config = dict(
    model='image embedding model',
    dataset='Sentinel-2 satellite tiles (TerraMesh)',
    train_examples=72500,
    image_size=64,
    crop_scale_min=0.5,
    horizontal_flip=False,
    targets=['main land cover'],
    num_classes=9,
    embedding_dim=192,
    arch='preact_resnet',
    norm='batchnorm',
    activation='relu',
    depths=[1, 1, 4, 1],
    kernel_size=3,
    stem='single',
    avg_pool_shortcut=True,
    widths=[48, 80, 144, 256],
    am_softmax_margin=0.2,
    am_softmax_scale=30,
    init='trunc_normal_002',
    residual_init='none',
    optimizer='soap',
    beta2=0.99,
    lr=0.0016,
    beta1=0.95,
    shampoo_beta=0.95,
    eps=1e-08,
    precondition_frequency=10,
    max_precond_dim=1024,
    merge_dims=True,
    one_sided=False,
    adamw_lr_other_params=0.00077,
    steps=16600,
    batch_size=384,
    epochs=87.9,
    lr_schedule='cosine',
    final_lr_fraction=0,
    warmup_steps=830,
    weight_decay=0.09,
    adamw_weight_decay_other_params=0.05,
)
Rows from block 2, named by matrix and row number. Each number is 500 + 40 x the weight over its row's rms, rounded and kept within 0 to 999. All counts start at 0. Numbers have three digits each. After the name is the row's rms in percent of the matrix's.
# short1: shortcut pointwise conv (model.blocks.2.short.1.weight, 144x80x1x1), inputs 0-79
short1.0 083:500492514497447447497464505465542481481542477421473500486499496505486487451497502533508468498548434483536468553624493562513533496544433530457508498543510485524486471433525537586509487495476461475427529431576481414439484538487441526431492473
short1.1 086:530481604536527435508547435473486542585481529511458502564523473562469548568442475528567504484479469485560516430529452431519490521496541495490507422475485505456513532470529478570530450484557473507536492483475467544470444540476440456504479489
short1.2 106:570515497561508521580557451548466464527489458468455501402479437481513492457500414563528480524503510503521558496568518567518510478477523418480523483462485438480513431430555507584512559493481568518487525491524526496509501451514494546479524472
short1.3 111:471488488529554525492479516511562472537574548499492523572447540552472555489466452543514441504510527462516458480506512508410544522550451491457460548480466501476442463496439571545514469482472513545458533507464542377512544462494507570443529486
short1.4 107:438495462521515452546451516476513489540424488534471441510444411514523504508511556538511508491509563500533521510460502452511431497558545535472485532513420454555520507591525459537416549517538468554474525528450500529551529547481576520528556514
short1.5 096:483548518445473533533480514477553516441518525485492528555508538533454585486495506528545520511510488436483487540496449588429451451481463573498539425488509522458563550524447402555530474478445556567479500455501443449523525538514524490507501515
short1.6 101:468509503472494542475608530582476542417604571494491483481531451440523432476535502531461479496547535522458515480510546504505506511553500540486459545472514510419532491499442545488509480488432526563544529578517513463545491481440464497476529537
short1.7 100:470447471546535440499519472450445520526492579513456521489467467537501478513395515453482552429509557529551533517465490455559492577529571552546489482502515519475490507528502494560491475555516486491477440527422550556506421496512516482500421452
short1.8 104:507528557467499490450485471464569465471475511465445554570529552504542553511513539535525517459531527473489454460469527532541510512532542504608542417544506549459520452516424461508491418464527460428487504479485438407506491518475553478481512474
short1.9 086:546480530486518517465512541475531607465480602513491505503509543553533482447551505484518453499464503510460520482467573496496516539503437496617534548492541505551508451511519572503477445463473489435462464482562533489573451512510483447462465440
short1.10 101:502522456448556502533446519476488484551570479501566438498567442520563516527572550498493485547438527474483461522399532425460509457421514471513482525542525455523496467553537545493493531496519455483416526509461493441451470518548503544533497522
short1.11 094:495551477526490458542542521492480496554473481525535511455527508511445469575529444543541559451532468493509468488562509542612444496417524431547514493545499488507489452453499560461487401511470539422521482471528484575539478530474528526536521468
short1.12 090:496475443478464430513493436518523536537507500527521421473499461472507570476450514527555502550461549537549554490393516502578484458547461485504486541531495490544570413464496489529482497560531510514519583485501458533579544500508557476493505554
short1.13 092:487514529536467524441569481400550542515516476465508617529556545477452551515531494542469469485517494525519525460503558473496457466475551494487569532561531467517497444527417539460510437516521511401507493484467526477470564550462510493456499500
short1.14 101:541557546569583517469545494471460532468437458520493489427513678550494567468428443483561499508468495506440509460472474486503483484482469478459491522549519496451525494531535479461506486506483522519521501482533511486496514479511481457487410496
short1.15 096:482505527519498449478451498509524505437474517510477492497533509527482522405492464473538578549507556459452515529429427491494495555469430513511446462510478512561432554554539513489492417509509453465404556497475522542498477496524549489611508506
short1.16 115:468502505472428487447503494554436468407494531493457428518481462457562463510512542504413487481490419506446468487471487459529573503495499528470487520504450512461591540464580496442496507480548458450521500502486415557517520510482549464485502562
short1.17 096:591528566548463486525484453509542453513471511574528545565551482492498530486540535572466529556482453467525507542569502448477553472454456471491568501540504541543492519503562490446522436497420529473421498529579527518464520541491460491486506475
short1.18 088:543503492455464464481482491533447514498569449519534441484535502589510423483516520532460486433533467500472502461454546489456410459524478475514561507498513484435605548509477501471505457552510563489543486548539475527519487412564571499491507542
short1.19 107:507518521549448548508601475533494553524500443475545539441440417440494458461542458572537446492551492455480451439513509471542467470565511509507534510482495509518544502416518467528512537562488475474487470586538505490503510485452454460478555552
short1.20 106:542515454479405403484402506508440533492431441558518501449574461594562522533518514532491537506470534521499558552498482510484429506513478437459561497500489452543488483450466460488437500525565469487482466523476498507469508483471492457492484496
short1.21 095:561445492523498406519439522438519417502483514520507563560439507536456563420510460538512457547532464549519492465487485514492493508526553543555476428500451505511569470468393545497450505542516506456535539502458551539506526525499488526512521467
short1.22 092:518417490476501408458499534537481504544505487574453402537540536494542466511451514515455498480433496426533521543461509516465579538510486528440520498519448509546578563505533457537468546509580507517548516445462496496553495499550514509473483547
short1.23 118:448513524550458501511524494444457440492433459523498562457479477405496529458461486470556546527499525519499447543559486439471490467424457538492479450559506480542588512501491502446535467481488536558513512616494484506514561517462512448453524527
short1.24 094:552495511506455487519458541450488473533513486511478584531538503536495489466546556456429449501522535499557549483563545495516512429602493480506522497566499549480530487458492581451532489480533532526510533401477496486495490574517471445463410543
short1.25 116:525468486462520526530580482484474512510512537489509526453447480594511484500551511544535415570493427480450478513487500544483576591528461428523479494421471485547524503494508396488509468549468551508498472465477531439458527502479503499485576535
short1.26 095:476550518441632496520469505502546500493518542494539455514506398519458564543527495544544516509444534445536495481439504469491472512490480442483518551458492500507536527511481490540452529521440471481464570606503554451527550499482458481441519452
short1.27 098:487474486490520479528458478501430533550496484470540397484524391554501461548489541542482537425524444520495429505447488503528458483540489481478447500562514553539399537489548499507518483460526499457560500454547520524399471495509540533516511518
short1.28 106:517533496531509512455524482494491543558441537541527480544478489553505513570467491526538622547435513473531480578444500476586448437471474507445500467463519473511495486486584469554497495442465487518462434531553477537434543526493459517510483449
short1.29 105:475511457478537466437423427476496507407562588526526425448478540514496489487453485489520481464503473485529495485507547563457563523563476508519471511458459520543547528514507455565561494538522508502555517452493446542515531517466427449501428457
short1.30 091:516492544514484523486531489475500427470429450540495474531514547456510450380406443445573497461513581474496501500517494485498463480470489544494515511538517485506525486463492520538512590573563470527525507446467472509581511485429436484495475459
short1.31 092:494477516512501433471537529494523478487529587485396539503548491442450441545475470524455514523476467489529532445566491462442508447444554461530572476516538527529462529489561532442446457520541521450509526571550551475528553548474533462531484501
short1.32 099:545542564503532545521556478551510525412502555475538563525521386520491507447491510525512460476473497509470560505575562515492481493569476466534553553498499483522521433455486507511529522446476512537537517471553515480476524527444505474462623476
short1.33 093:459486442465490534516426546451423507567547522532511511481498490486499464517470557477469422612540499460497502439476396442461503497449539503433496522440468502508456562523532552448452540509487496554498452538476488528511500476495531484471557531
short1.34 099:413464468550519517570491495486487523549501478518473469451505394550442547529498549525521461556485435538479475478453531607511540475431517562498556481493505479552489486460503515552535469501487457507419514547459501474548516441545487568488484498
short1.35 092:482504538507547449490538541467520520478524469510427514571419441498485460486542514483481492454473492525527586509553508451475529504526592494517475480575509572520422472542573517449505484452513477561499578521466457474510536572477495505436506557
short1.36 108:500512485525550518532505515409481477514505502480485517585538470552471523440490502460518578500524509448530505522498453531468530546512501545561524469509500579465518564606575421549510523537425474486533483474503537485493454495501389528504523451
short1.37 105:481489548551422506537565498547519495528482509498510492431510403469524504525531576502498520495537476475494584499487522471543482506495464440445445563455549462460489470410488533384497576494481506527477487571515533447533486481516473531506553521
short1.38 097:509483496483481507537475530526515526529452503488475461495515446503572442535490523519431501373473505533490606508502484572539508534493541500474562523523545461522527445546573509460479550543572570485444547557464510534545525485503458569514502517
short1.39 096:497522444504562482494484500514504548508465503453497482446429518577478473472509427506471489495448491463462538499474473500529524498471482570482476416370549509491538526453492530490546502461468529548509482447484410479464471542482478440428430564
short1.40 119:438476480489514473579510521528511497507548638530466520520486428460540549515486503516461456532500475480560471481512535570453537539515462490412506586468476531506573529510522543501489544518485508512540554449467482488480458544554502534585543486
short1.41 102:524459565451495502475485412492529562457474558573505425509487542575554489479497436488545447468529490500558514440475503530496488498490521530556472496546491485449558445456516497535543533533497506460541414434518481538495419471504485457445460457
short1.42 094:618531450449535573484530443519543461459489558534508466480560482445541514538476414466465526496520495480475557537489530495563499495566521402519498526508467465526545491501526550538553475568512521515525523523530557522551500537569534541503534487
short1.43 088:506488569548611499502423495492467555517503463503554549553418474505500493509521477581412402464498484558517475545536485535468533459525552512540501517528529492474473445533510484500486481486579491476521508543533545538516486461487527585464466461
short1.44 111:442459548518476479574533451517608492478442472471475531481489543509440528522436454464520547519535499443500507474532423521495505465444517545565443459479519517475448502492450449558542396487498548445506497496547531566504512501526489521494497431
short1.45 093:451483541525489537489450527451531443570583450511495586543543513473565460552530506462526453490452488502453474436461453473481508481485562485525514505543521573497439555577539498491503448564473488485456528533524569515484494441553472541473462472
short1.46 109:532507463473423592553536515538532456545544489501416443486511506509467549548504489494546454498481492516417512453480545550439484469461494497511580454493499520475499533499572469503440479436481500422522520522584450484502529463522496513568429486
short1.47 111:503521520483506517458466520485456609498534478562546523507605535536637487525539505483498511517416522501470430464459515485499452460501458463509458471462568526496546503534515539486510501535469534479504413573526543443487473503486513496538502543
short1.48 082:533588498521548497526494430507451575431504480493506428486489453473468450447462475472404491494449530523503465488449467500538523541506456486546472541526577587557520530530497453537519487568525500479526504485515448489486494498506446518412499420
short1.49 103:455571530468410564462497538523511503476519527540536458535529458494437519492517434524562479602568500506493538505477511448480493493564458538523553518497519521533560531445485539507509463553471457505524487459484455564483527467440445483515406448
short1.50 102:509530467537524486551517530516370507522564494486543521475443368449466510514513471523495465527433558499482488527557477446521496465461509486419490574495463509457488508482504581484480503443532484530554496519447461513520513528508458473490579530
short1.51 106:531470465499510537527475452523451437495545477488386525520567508498507483448513569513450474470514483484588568509458523461601507536440509482503567511496486476520456509500476477451483515503548453471578522463565475392472450520511498465508487505
short1.52 099:552500516525434568571526455543529523518549468512481529478491590481551537559593472548502487504541511465501486481585518525476530507475512495484456520496493466522455459455508560517500503459374471490462553467471459470430506459568484439512477495
short1.53 089:470506621508522492446565492520499511469504530460457511474483511507500546417417495512451530547536486484477538541459463529461528550512444565466542517582501503463498502546511444489548480502613484489471514548568544520489528519528576494536489545
short1.54 090:442470479434522467505477508517548522516549541461470458441523444398489494509515515533499520515560531475526487485559476481518476445580506533508503588583486462475520520478449478496547540440452446449400496478508539582531484456543481513531486526
short1.55 111:498482590499580439477498510466538361511541482508527529544532451579462485535512528469503474482495488475528478480494517506541482476536482528522518474477415515476449474453508574451576506446498469547528437496474440550522486497448441526496530547
short1.56 105:449504467558477522458457525459470447502472587415437448589384547466531489472445448550524507521494461498574504483510485476478530537532529506579504475486427526490469509527517480575522486484511507478487458464434495528497501475450465471506473455
short1.57 092:442514463476505497442537465536483492461510476486449480480489428485579550460511557443548459549491486477496408547453507533448582496491452523549541509572509485432533513528513509519556480512555501493570464583550470514496509431560563484502489503
short1.58 092:494443404469528539558541529546562423486496535517505460528462501604519558530522484508503452488507569531547535541562539541527526469570538476463494454442487527447537511473448497534520563509508525572535517532437472503570522480475522495522482467
short1.59 100:490507570515491500499468453462482487436510519425462501471472589461548495413493453473512473555565517492463470509487494525478490490499518551575428483537455450459480472543550557482569492574484537439487560483516518500439442506552461463522458439
short1.60 098:527539468451505445550475515493452487469503513545553484431521502477476469561484480480462576404441545490487508471409510424467517455552523512458428537453574528499454551516467486448508455462490541512579518473492572509498533495502512477436502533
short1.61 108:491478453537523505498594494493486469429543480540497450449509453469508544438440499560462544517476503496522431512484493465454455518465445583550481475538497493445524536515597435493485468510594502500490490524512463395509527531539555531498533481
short1.62 100:533476509536510538497536489506582458524551441481506530487473512399553548522532473494489480444434493513511502577404560504546564562495512500533477512562515489456472475491532481544556440546502444494485486541502536515468557520501590410518498506
short1.63 102:585493522523502450437550515479479470512431406429499535417500594527509458518539501465489508418440522477512487477532424527521496456499554440462469492516552469450433496499534480460447472472499479506423479536469532538529491527457544493479510519
short1.64 098:487494560522425506479522499529583534507486470471507577541515543524533486450571592462496460537530472475464537536538530593511597499523492534487520429484457530519480470511497480531505435444542511530512481532582505458505470477461426527547460526
short1.65 112:506520524513513482572484565516498403483549482457529515515485516506493576469476529518506557501511586547456467541530530491522452538463525525476571438500542509494488534506462489426509471480479446448427567509478566383465556517445475468477502490
short1.66 114:448522555542513469451475480481527394488501494545486551553549585476475562537497520530512470509503501444538502512498509505447500503472517513466572484541525428543525455493515580412549451534502498495457504548503576456461495482450421548455528539
short1.67 109:520493481505485487454527520462508557436514515594519445497491540529459559507472533496522451468528469497436513487478482470471456540499538451533532490439531513462450517459430548505472463563516548504600439522522551508521513496455594422571547465
short1.68 103:515451483483511501589483470529518541452462491461502424534478432485533565540514476551502558529545465499520494526460506497493495459490382529552457489510503493536515500583496413560491506497483505446413567573523540462499495524520472532540568479
short1.69 100:491555511493491501521492543524510486499534481590490611548528516494442483499550479486428455486572419479518564515566510505453569551566424542398506441494531495536459507481475427485504512550489468508513495473492467502460525488479477501487430498
short1.70 110:447473496539478534421449503459556523565486436528441571500467552487456517515486501568458496503493416563554466536504497526522556527474520477520560539532377458509451467494504522433496478454500520526479421458491471475480509465460523453503532475
short1.71 092:545455462491504507554554497489542554491495558513471529495493521476522477429487380511529463462510444483488515513522480445509602481557503505504402555420465502512566460508439512499513524448484497474595508509489522419467477490541496515444521475
short1.72 088:556485534496460488518494449493477550564495490536481531542476505533481503554481420528509619473417478518513470455471516507514572551514500537541552545487505500479526426468479509536503507510567523482504481435503473544558446412561478433450436494
short1.73 105:510556560497564494499464500522424492503502586474473527452548436502494526501566420490559527538485493584453504488488497493528528504514512429519468466506522515529481546558571443499494518524543506517450582472537557506493428504571569508517429472
short1.74 115:467503477473555519423518524469578600532517558557534508528473557549489535543491566493498534514451527528528513516491510502501557441518443512394520502501549509528565461528423480463503487499436497542503503418502575500490542457521513506437510536
short1.75 101:522498508504551449473490520512509478496516460503477462542499459424567477461461544494503489513534511493464494464485516573479455507446518525558545548546536543480580528485450508529618482503516537476545465493412461516576589435484528480488428553
short1.76 107:464459492496494474532510434513454446522488471590450504457523468489482488541464524554565431487457497497498515539434421477519422426523519509597459487515493469473531548536478566515553513484467535471495486524413490504495577552551462511523554496
short1.77 117:497420511514553483490535567509537427480474503526438498489492475508514526520526376488541457566503474501574496435539495498413525508499560511512537481503458469468541571491508533527483448505508483476458450571406504551534510531552496480523476434
short1.78 096:465466518523445496533488463528499600569427387522522548520431453473469492553521593425478460526510490498524447503555494470524503477495514530531506531487555479494442520453501564452472419446484483494521455502496479565501534490486463481549502530
short1.79 099:518473540549453473447539475445475463478511544429445547555409471493528466368458521483479534508517510548478490566425493551528540489512421526459501479548492569486460507518522411516515487490539510493521500453548517495480472484452493500490505568
short1.80 115:488561520466533476427471516516457529439526530498491578471423550563535452479505457546488513503527484499475399449493498459450547519461498519530500465499556448419567503486556530496464518545552448510505460586499540448504462464520533500441514540
short1.81 090:426553548472496430492499516537500536516506464465534484528457484493549352529525467505478509461535424465528435425460459505435559552488477563489498534506562546493436514489561505491483503511513538482469435558547515546491506481531467531512490489
short1.82 124:546455509547493506575455474529497514531467559445538478424458492525437507476519501418568546498568568503528536458515562459508457509463481534531468565529562488492508471548519525490548531452471468490571451507546506477545502495527436540586479540
short1.83 105:512482536554510427551451483506595418448513441447435545469501538464518480563538443520513467498575476540488451524561478510475512493486474491548485485511419504551444510544481506497516540529554511434502496576449539452503481559478498519570515494
short1.84 096:514456485504506446442527487508488446484524473544444496511528561508462513538448490519542578517443450492469528441507433441496499516457500475479404514500446538427450596514458424534551525505419487486518523466491487477505466507437531444538439511
short1.85 098:500522474494467455503507532480557474479513475459404505546476488537552502416533535450430432479492477546479502519474537543459533534427543519495521572496495506485491529541404502533459472452488545480563458528439459551548434528556565483494476541
short1.86 094:497544512470504539511519472553469501465482436501473479509543457431452510427477491573509499468568547471462512523498500471535532508473519493501441562431507521519454568447456557555506552527522446446558531482529422524478537586548526484573443527
short1.87 106:533572519488498451502559484487496495463502495450518495506522469479527484537561463523516487369470519504434561502507524502420551494558503438467493538486480492558489528564536508533482532589528557476524524592581551463519508485524576514474503532
short1.88 100:500500462470437447530584474515494477441515445563440473519519518492449505478479536499477478511521476526464480541592560492471461587469437530512528565489468522510501444443590537514473475542528481465516460473498514454527442529474571487415481551
short1.89 104:430451445497461512478504504448525424523528482578468553523546488459468571551466562506516455548544552548542451550508531488494466480511478547501572500574492420480530579542479504449484480518428508521483483456415539521495512494468509498507557522
short1.90 104:512541516445536548470472474555440488472575555496487460408468482491556473599505454536467525512480534524515478487510462443504525475452486455486517551464549468489519526471498513500503562475458466534426447419517455522545412508511457430442496505
short1.91 093:515561471472560453544452443486472448504546527510555468520530506518516417475431467472477508461534543495470496461492499507524459528562487465514497495466495515516508552516448380511503491565560425423555494567510466489537430525439486529458464464
short1.92 091:454523531560415512436562448528530549497549510417474573450502461480533523443511522568571447482440477446443484528561514470510538525537510549513444551488457527567532498449529449564473482535532530490484498466506516507472529475483452538521512467
short1.93 097:491496535437548447478512461511489457444518450430436526482501486465472515430502508507521418457508495471481466457496510481459502521496531523573525523518469436447546518513484580430521533469599488527578544612493523531467506481504573515485493536
short1.94 095:557510506459463509473476513492463511504504438527501512546501558395465490494542476522498491474511526534484414449446478467480486425467518549475520549476501464557519511512497590392502580490449475495539476502475440494482554435420465496439481531
short1.95 092:520498522531557502502520503516525413438515458474442471537476479489479439483504470526476480398521485568474446492528495562497560493507556508483524464559456511521504503541522512568558472488530600492580458480520508595545477530474539473415499528
short1.96 104:541575505532522474495524557476481573490497572530493464499485506542502495418429510463452479527471471511453528462434543463518530507513490546516496575456584526485484628502474526499442447525445473495570473472456564538509505480486465490500465557
short1.97 103:517465558478499428506460520485466485508474446429446515460508497429453482480500453548532542512483539427512427553497482493576499466488444509521506501497502438480596509461466523461492434481470489522477484528526514486430466375488471535456570472
short1.98 091:572460430487585483448423513473533494516485494452539514505529496487477530592462491493475577437498497500514516515459498473537484470519495445427544468480486471450489522513531422512504439448501513521497451550463405505543492505479585464523528421
short1.99 094:483533482491548418513465567537521595554493473514480494479500482532464526510565440556514489494516468558490505445484500511495517461498454461476571476528467536561550520466537462423396455513531519449504481475519549494444501559557549441451505550
short1.100 118:473517575498514421481497492508518580513528475540533525523498558533483531462479518501466527573563523532491473355513537478478532513485494517461529512452426446497528386479483576509540503513519464480507550482491526454506481529564463448496469544
short1.101 095:462517512504582601525502535514567500491557446589553492522462535601492558526481504553519459454506520504444471469469512480440512481505409491457514468477471531536516471524519481526461475512517522531543488432559482515514556525480491559446441446
short1.102 104:477479440500471528516592492507554513517523510530565438507493499497496539499539511449486516540529541452536510520517505471519453509531456472490541512566524508417421452495482531437529470483463557532444568490645519524535498488540593472519508517
short1.103 093:586452458512483493465430553456487428515474488585506456452486501475473498517437453537535518495410522500494504537466459486460532539512543423502508496529537403521481535506547491428507468456556529471505524467474512483488455507468612457495482535
short1.104 100:408460463519441503508469499501516371543472467518509523513468460528534546530536573489518363539562521467516436545497551473507488524490464519473479519542492533534449538542483536524448510503481454497442528498406497495480515501494493513557526521
short1.105 109:469452470446560496526535482530431531484493505550512413452464495477504508504493475485512587559517504525439551571511458532466509498453502499481475481539595408516507503529549471434567555554445553517510470582484481476475502474545533518542516458
short1.106 100:501493574470485493516474498518439542510478453448516601547491482503503530496535501492465617463498489497443546492570506415472505502506441520488581472470563501501482555475537468504500521525492437513519461473527529423522524471549458431442549564
short1.107 090:470574435450477495497489535533544592488529595468565538465507419545542528556508416535522464443485509551520501471446541468576481476527499463529532473546498490517579495512531434528463541491485481488504489571451463466522515516514535455474502470
short1.108 104:435499535518580481476506480438515574479495519506508489505468411546467528465511532459518486458541516543583571483430539512466458516555405508521535539493510470533488503553521526508547482513501507484558489481522587598457505488546492489558564530
short1.109 101:515541463493524490521532499541513477513524522631496547515534493479477510523455459573518524454504480535467526528566474536451427447500515487517560439527522420508529456539502485443459434559441499494483513490548529482523518446476494596463461421
short1.110 091:553535529523517515473499432490430518443400501552466513453519502533441489585489443552513572471489502500485497589540525540587437465537481447452510475493516512497443525484512514518539557458522541451490515510553472482502506548495533462539420535
short1.111 105:541504521493502451494488527504539457456539441439503538508451540541465540507463524476501457530517525479566411486508408451481443456524509448523514459504511487459468532466469440479498514489548557419535497617489520504489534462565564503468417495
short1.112 097:449479506582494436518517531552530523528518523475496540450453434562613535426569496453489425532503531563528514497563523491503530529526528479448548472492457511562460505518505470539464525582520515435514488492492561521536515556543515528545511519
short1.113 095:533496512447466472491520574530495500506522419472511448545452577445487450464542532485516353497529511475517486509541453444498483460496491509493534527497518515456438582501473529498516517543496530405560463465557455493524523529457566478499542484
short1.114 105:533513502511458451574424515548404534478510529474465522467488530465497456442522460513518585435530502471481470524546471535484479496473484473499459480564537472521464522486587541502625510505532548496565466471516504539510523452535466514574445473
short1.115 089:560450451504447505494553509463498530436567488466499535531492489509495523514546447497427531465420508422530601508486496527510554558456533472479535553469496483466416464504545470580520517513460528531541498515499489554512534615512482495497548499
short1.116 112:489505522502546543504509535498448542501495535504517482443513521476526434484543525476520567470475506479516484562483462451586566543604555442424469481475540499471490495477466456501467469508549490579592470501542542473499414510489466489516534408
short1.117 084:537513481518504525490539508479573556499478509466535451496574503503480518525496493539473462481487537433574528568611448490467514445484523463473510449505510477560523480488527556496528544522486523524362555453469518522464550476461517597473497515
short1.118 100:474550527480492516497491547601539569504451515505469477475514495469539460461541470484447556436509556489531536472515439489471517477514452456399528558498535435490567609468520545480441468513505474516579555546490519508517510505467557496522464503
short1.119 085:448552563466399515431460511504415602525426558506508531572472457480520510570527510461478535519490474501495503578481499507521508459514476515505596498506557527509527494497456531479451528415485537496515504479500483476551467492476417490536502480
short1.120 102:486553563489386445480494435544571426452471506536482452522529521538484450509536458463590508518564465466534538445472504522517446499507519504476518512497528540489456509504484462496528550485457503463468422486531462565468400529487485516509530441
short1.121 088:460525456541467560493515505480493564539520439498523506533414486583495505532516545511558521510577467538478452424395469447511473459452514508540496393464506527542463504436458433538530500431511506471523507468526451540478470519495497513510478532
short1.122 105:467509467572499446576508563465459409565518488512461517447441516489458534512516442425527484502546551483493461529527476460504562489503477545493522564578578515502436562524483537572518552521497478468517454455469444541519520465483482507487459523
short1.123 112:442463500472458492481448447529515567481512512511514476421525526554443473533471472518494515424470475447501547532439440594433471525465524559426488466545476496458469478492475423454505538494550539498543539536521464536497549482570464562516532479
short1.124 099:534472504497483503525455442519444440492531517544383518464547546481504455512484488471512582489468491449481509541577506526510458523447593476500513550477489470429432555522500544516552510446487528473530477482455462482559448476533501451495410466
short1.125 084:579494482524492512495490525501528410489484548533509481515521508499507481525537548521447444393514496558513491518489523511617569556502536522512537491591477512488523412481528557531448508398535497455541556494460507564530494523462500506512496471
short1.126 104:481526514432481516502500431535560544468500495569475391451552455542503438532436563476417525462545461430573494517480471556470516519451500524504519490515514447503428517548507506565510524528544499537455525474453477472480477553537535487503559487
short1.127 100:455504539518486530573464454562494516545558507543450489492550501471478471521507559498518429531541405509485559517430525452493598504451484529532515519475441610545506497485510477519523490561440419483481512482524486455483472458467492482550506554
short1.128 079:598503474544479495513570576507466541513545504508459537489504483401558491503454526449548488430447502552515558474569501483438488507557512460516456508414518522511433558511552515513500539507515446519482510447437528484516439549480458517521471472
short1.129 110:535473501511465489509533524485495570533486536578485486552380565519489411478555485512542493495435472531469450474565422471447483461539482419511500519481516530485457480514558523523475465522526570509509512528534552543509490466561482506539416467
short1.130 093:531481529535557572528544511516592412461530570447569437520477517453500520514401481477512438500540527458554491492499491488482484541471521527505402513548509553522545458518503426503529504504487529498486504499523537447445504522475528403503532518
short1.131 096:467514458413513505489490479550560488445433520524516474442526443496511460558425556439458500541509427503582508498464504459525556516531457450576466536474452458518454530425457517535497478501561489486482487488505509568482492482565564531484448513
short1.132 107:547441496539431443490513491468457555435428542485520389491488537521492485485449508567567575517550495505502424545490449494437499574518539460530418540545438483509522506462564441505540470509514477500485509535477509539509521508510528492452521501
short1.133 094:530568445424489508544500490523454428438514475492470506538447502495518475464461425499454530492534575506514528472503480478544605492468497531520544463470463474521552482540479551465512547458484458433474528487482447525500567567449468446474433567
short1.134 096:528468568489499498531478488460517466538518425544480491543595431517457503518473506469513517510483532490531549491520514542451479465536497487589547488532532529533527524587539482570519442555481462513439510590554553521513524526503456513481437402
short1.135 092:567559522473515550483521502475481586536573534504489496506602454505504484513454473492440555424432536513500454535462568524547509508461556526438495505498508473538584564477546495464522439515538534471491517524531515470541469548500536472545428509
short1.136 092:466533546592521533451525494496499490537457585428463476496469554465514556438467455543460455545495508529511498479498477532460552559488474583455481411579555492484514470499514472586528516494563410478495464473501517514521480491507449520527474472
short1.137 098:514478499483513465463523520487491446455550487466477509535552536476470501460560510533463518437468472524491512552570500564474547495508434487456424490502540504519410493550539578430548492451482596508538554434544485540481584502486532448477471527
short1.138 094:568516519523548520518379463426514523467506463506493485532496556461518427525463507514562508503541484474470502481480534459467476469548572470508423494481398493497555437438446532532508581504455472524510504472518561527418537501480505531494483530
short1.139 098:453534484492550524543486510515469517545460521525500557540532435418493575477461481477516504514441506422469547586463478507476594487535505559407462563556488511511511514566479469495517495476497456493502568524525498455485562500596508474505488543
short1.140 110:562530503487508473551521530502500554502441416505450536506504557508482531510549510527486497502500477511528519510489432426556503439507515507497507474443575505455468497421473466531395523502444474549431486541520540491578512539426516522402510459
short1.141 092:546510533467468540463529488502528632540410471508468526528476485484459492536490527542481457524522538421563512524451497495481577497560553583561486512509484494559525434511455533517530496491435496491452499548498454485467514538540540529544425495
short1.142 105:531511550471545465477515533519484576539580452515466539459508516502483442442520471552479482477468476549512482477532498474585596503487541442546574507458462508415488521480430528504481479540511580532542538524507532438514475496480497459464465413
short1.143 099:508526511505489498437543528491504413509518635560460429507516450503532473524445550468432478464499465476511462477518531505453536537502515444429459500416489499513457517555552497525490496505485555570531481428504450539541457524510453533517546532