config.yaml
embedding_dim: 192
depths: [1, 1, 4, 1]
weight_decay: 0.09
Rows from block 3 of a small image embedding model, named by matrix and row number. Rows with one number belong to one channel. Each number is 500 + 25 x the weight over its row's rms, rounded and kept within 0 to 999. All counts start at 0. Numbers have three digits each. After the name is the row's rms in percent of the matrix's.
Before each channel's rows are labels from the 100 images, of 14848, where the channel reaches its highest value: "top examples" is what is common among them; "patch colour" is the nearest of a few named colours to the mean colour under the peak. Only what is clearly more common there than usual is listed. The data: Sentinel-2 satellite tiles (TerraMesh).
# convs0: first 3x3 conv (model.blocks.3.convs.0.weight, 144x144x3x3, each kernel summed), inputs 48-95
# convs1: second 3x3 conv (model.blocks.3.convs.1.weight, 144x144x3x3, transposed, each kernel summed), outputs 48-95

top examples: water; main land cover: water
patch colour: black
convs0.133 107:512494426516503502508504503495463481518474485515512538508532520488541488483462441499470508494513517447503549494476492533498465464517466491460444
convs1.133 101:528522495528518512503474515479474489476475494511509502556510477515491496564473527508497513503543539539491492518461512475508486459493510489491455

top examples: crops; main land cover: crops; flooded vegetation
patch colour: brown
convs0.21 107:504472510497476469497501508530539492463487466524489458517503513489508483489522476476468475538512483442521481515453516497479545465494524476461446
convs1.21 091:497491510534492520473517472499491496517481510528505517517557468530477456495487487459485483459478508503532496498513473525476534489523476471476573

top examples: flooded vegetation
patch colour: black
convs0.100 095:429480511490534487504499498441473478488523528445497490493499510497508502479500481479489519462544478490506505520474523478487488507556498511457502
convs1.100 106:566475472511499528469475519474459504497518508496472510462532515501453495493513515512508497523461468512472490516484487502477501507508509477518494

top examples: clouds
patch colour: black
convs0.57 106:498494509480468467512467483470479477506518461508524473494486524510490496538473465529491497517493533497485463468520496489478538496465537511527516
convs1.57 102:513471571531530534487453521510483493517532493537495479489487548492519511476511484475529480528517494533498503486461510483503486565484470524499518

top examples: clouds; main land cover: trees; flooded vegetation
patch colour: black
convs0.128 108:532494493462473532500548503532520443506487455539459527502502514491511466498472503491459496507497483489464498538503497493505488485495552495498461
convs1.128 096:505491488490501468527525496446531536502508506513479531491464561457502492504495484483475502485507507488486475483468473460495526493516491484527539

top examples: snow or ice; main land cover: snow or ice
patch colour: pink; white
convs0.138 092:523501482539465501512522490479523510511450482457509492474494525509532491478482494537468544493499500456509447514517513465458479465466524475501502
convs1.138 099:511475542473503489481514489498489484506507485488449496537479487441491483467458502500537425497483487555504439522499452491516472534484487499489542

top examples: snow or ice; main land cover: snow or ice
patch colour: grey
convs0.19 089:512502502445529521495483497509515503459536502457505551497506503486512476508475490482546497494507489478480458500447508524476517508485529487516515
convs1.19 100:503479515496491487467527518521521483484513494488485475500512511490491474509434481479442474487478521458482509555582492525485512495466532503524505

top examples: crops; built area; main land cover: crops
patch colour: brown
convs0.83 102:489468507482489497507509501504528495511493481511527559523517500495487478487509505488458533511497536532496501518471502497490537481508498527500442
convs1.83 088:504495501510504494505505507486549537465495513536494479505448446503495466506517489495488532470455487504496487529529489523518549508543456505511539

top examples: water; main land cover: water; flooded vegetation
patch colour: black
convs0.127 092:453514528494496567515539514460467516475504499505476507472502521499458500479479504510473491555488485552468508477474500510520503513482477503497483
convs1.127 102:497492488476510484544557512490514436503533489530497511504455496473526510513477459498490495528541500543489498482478475494504545492502494448478461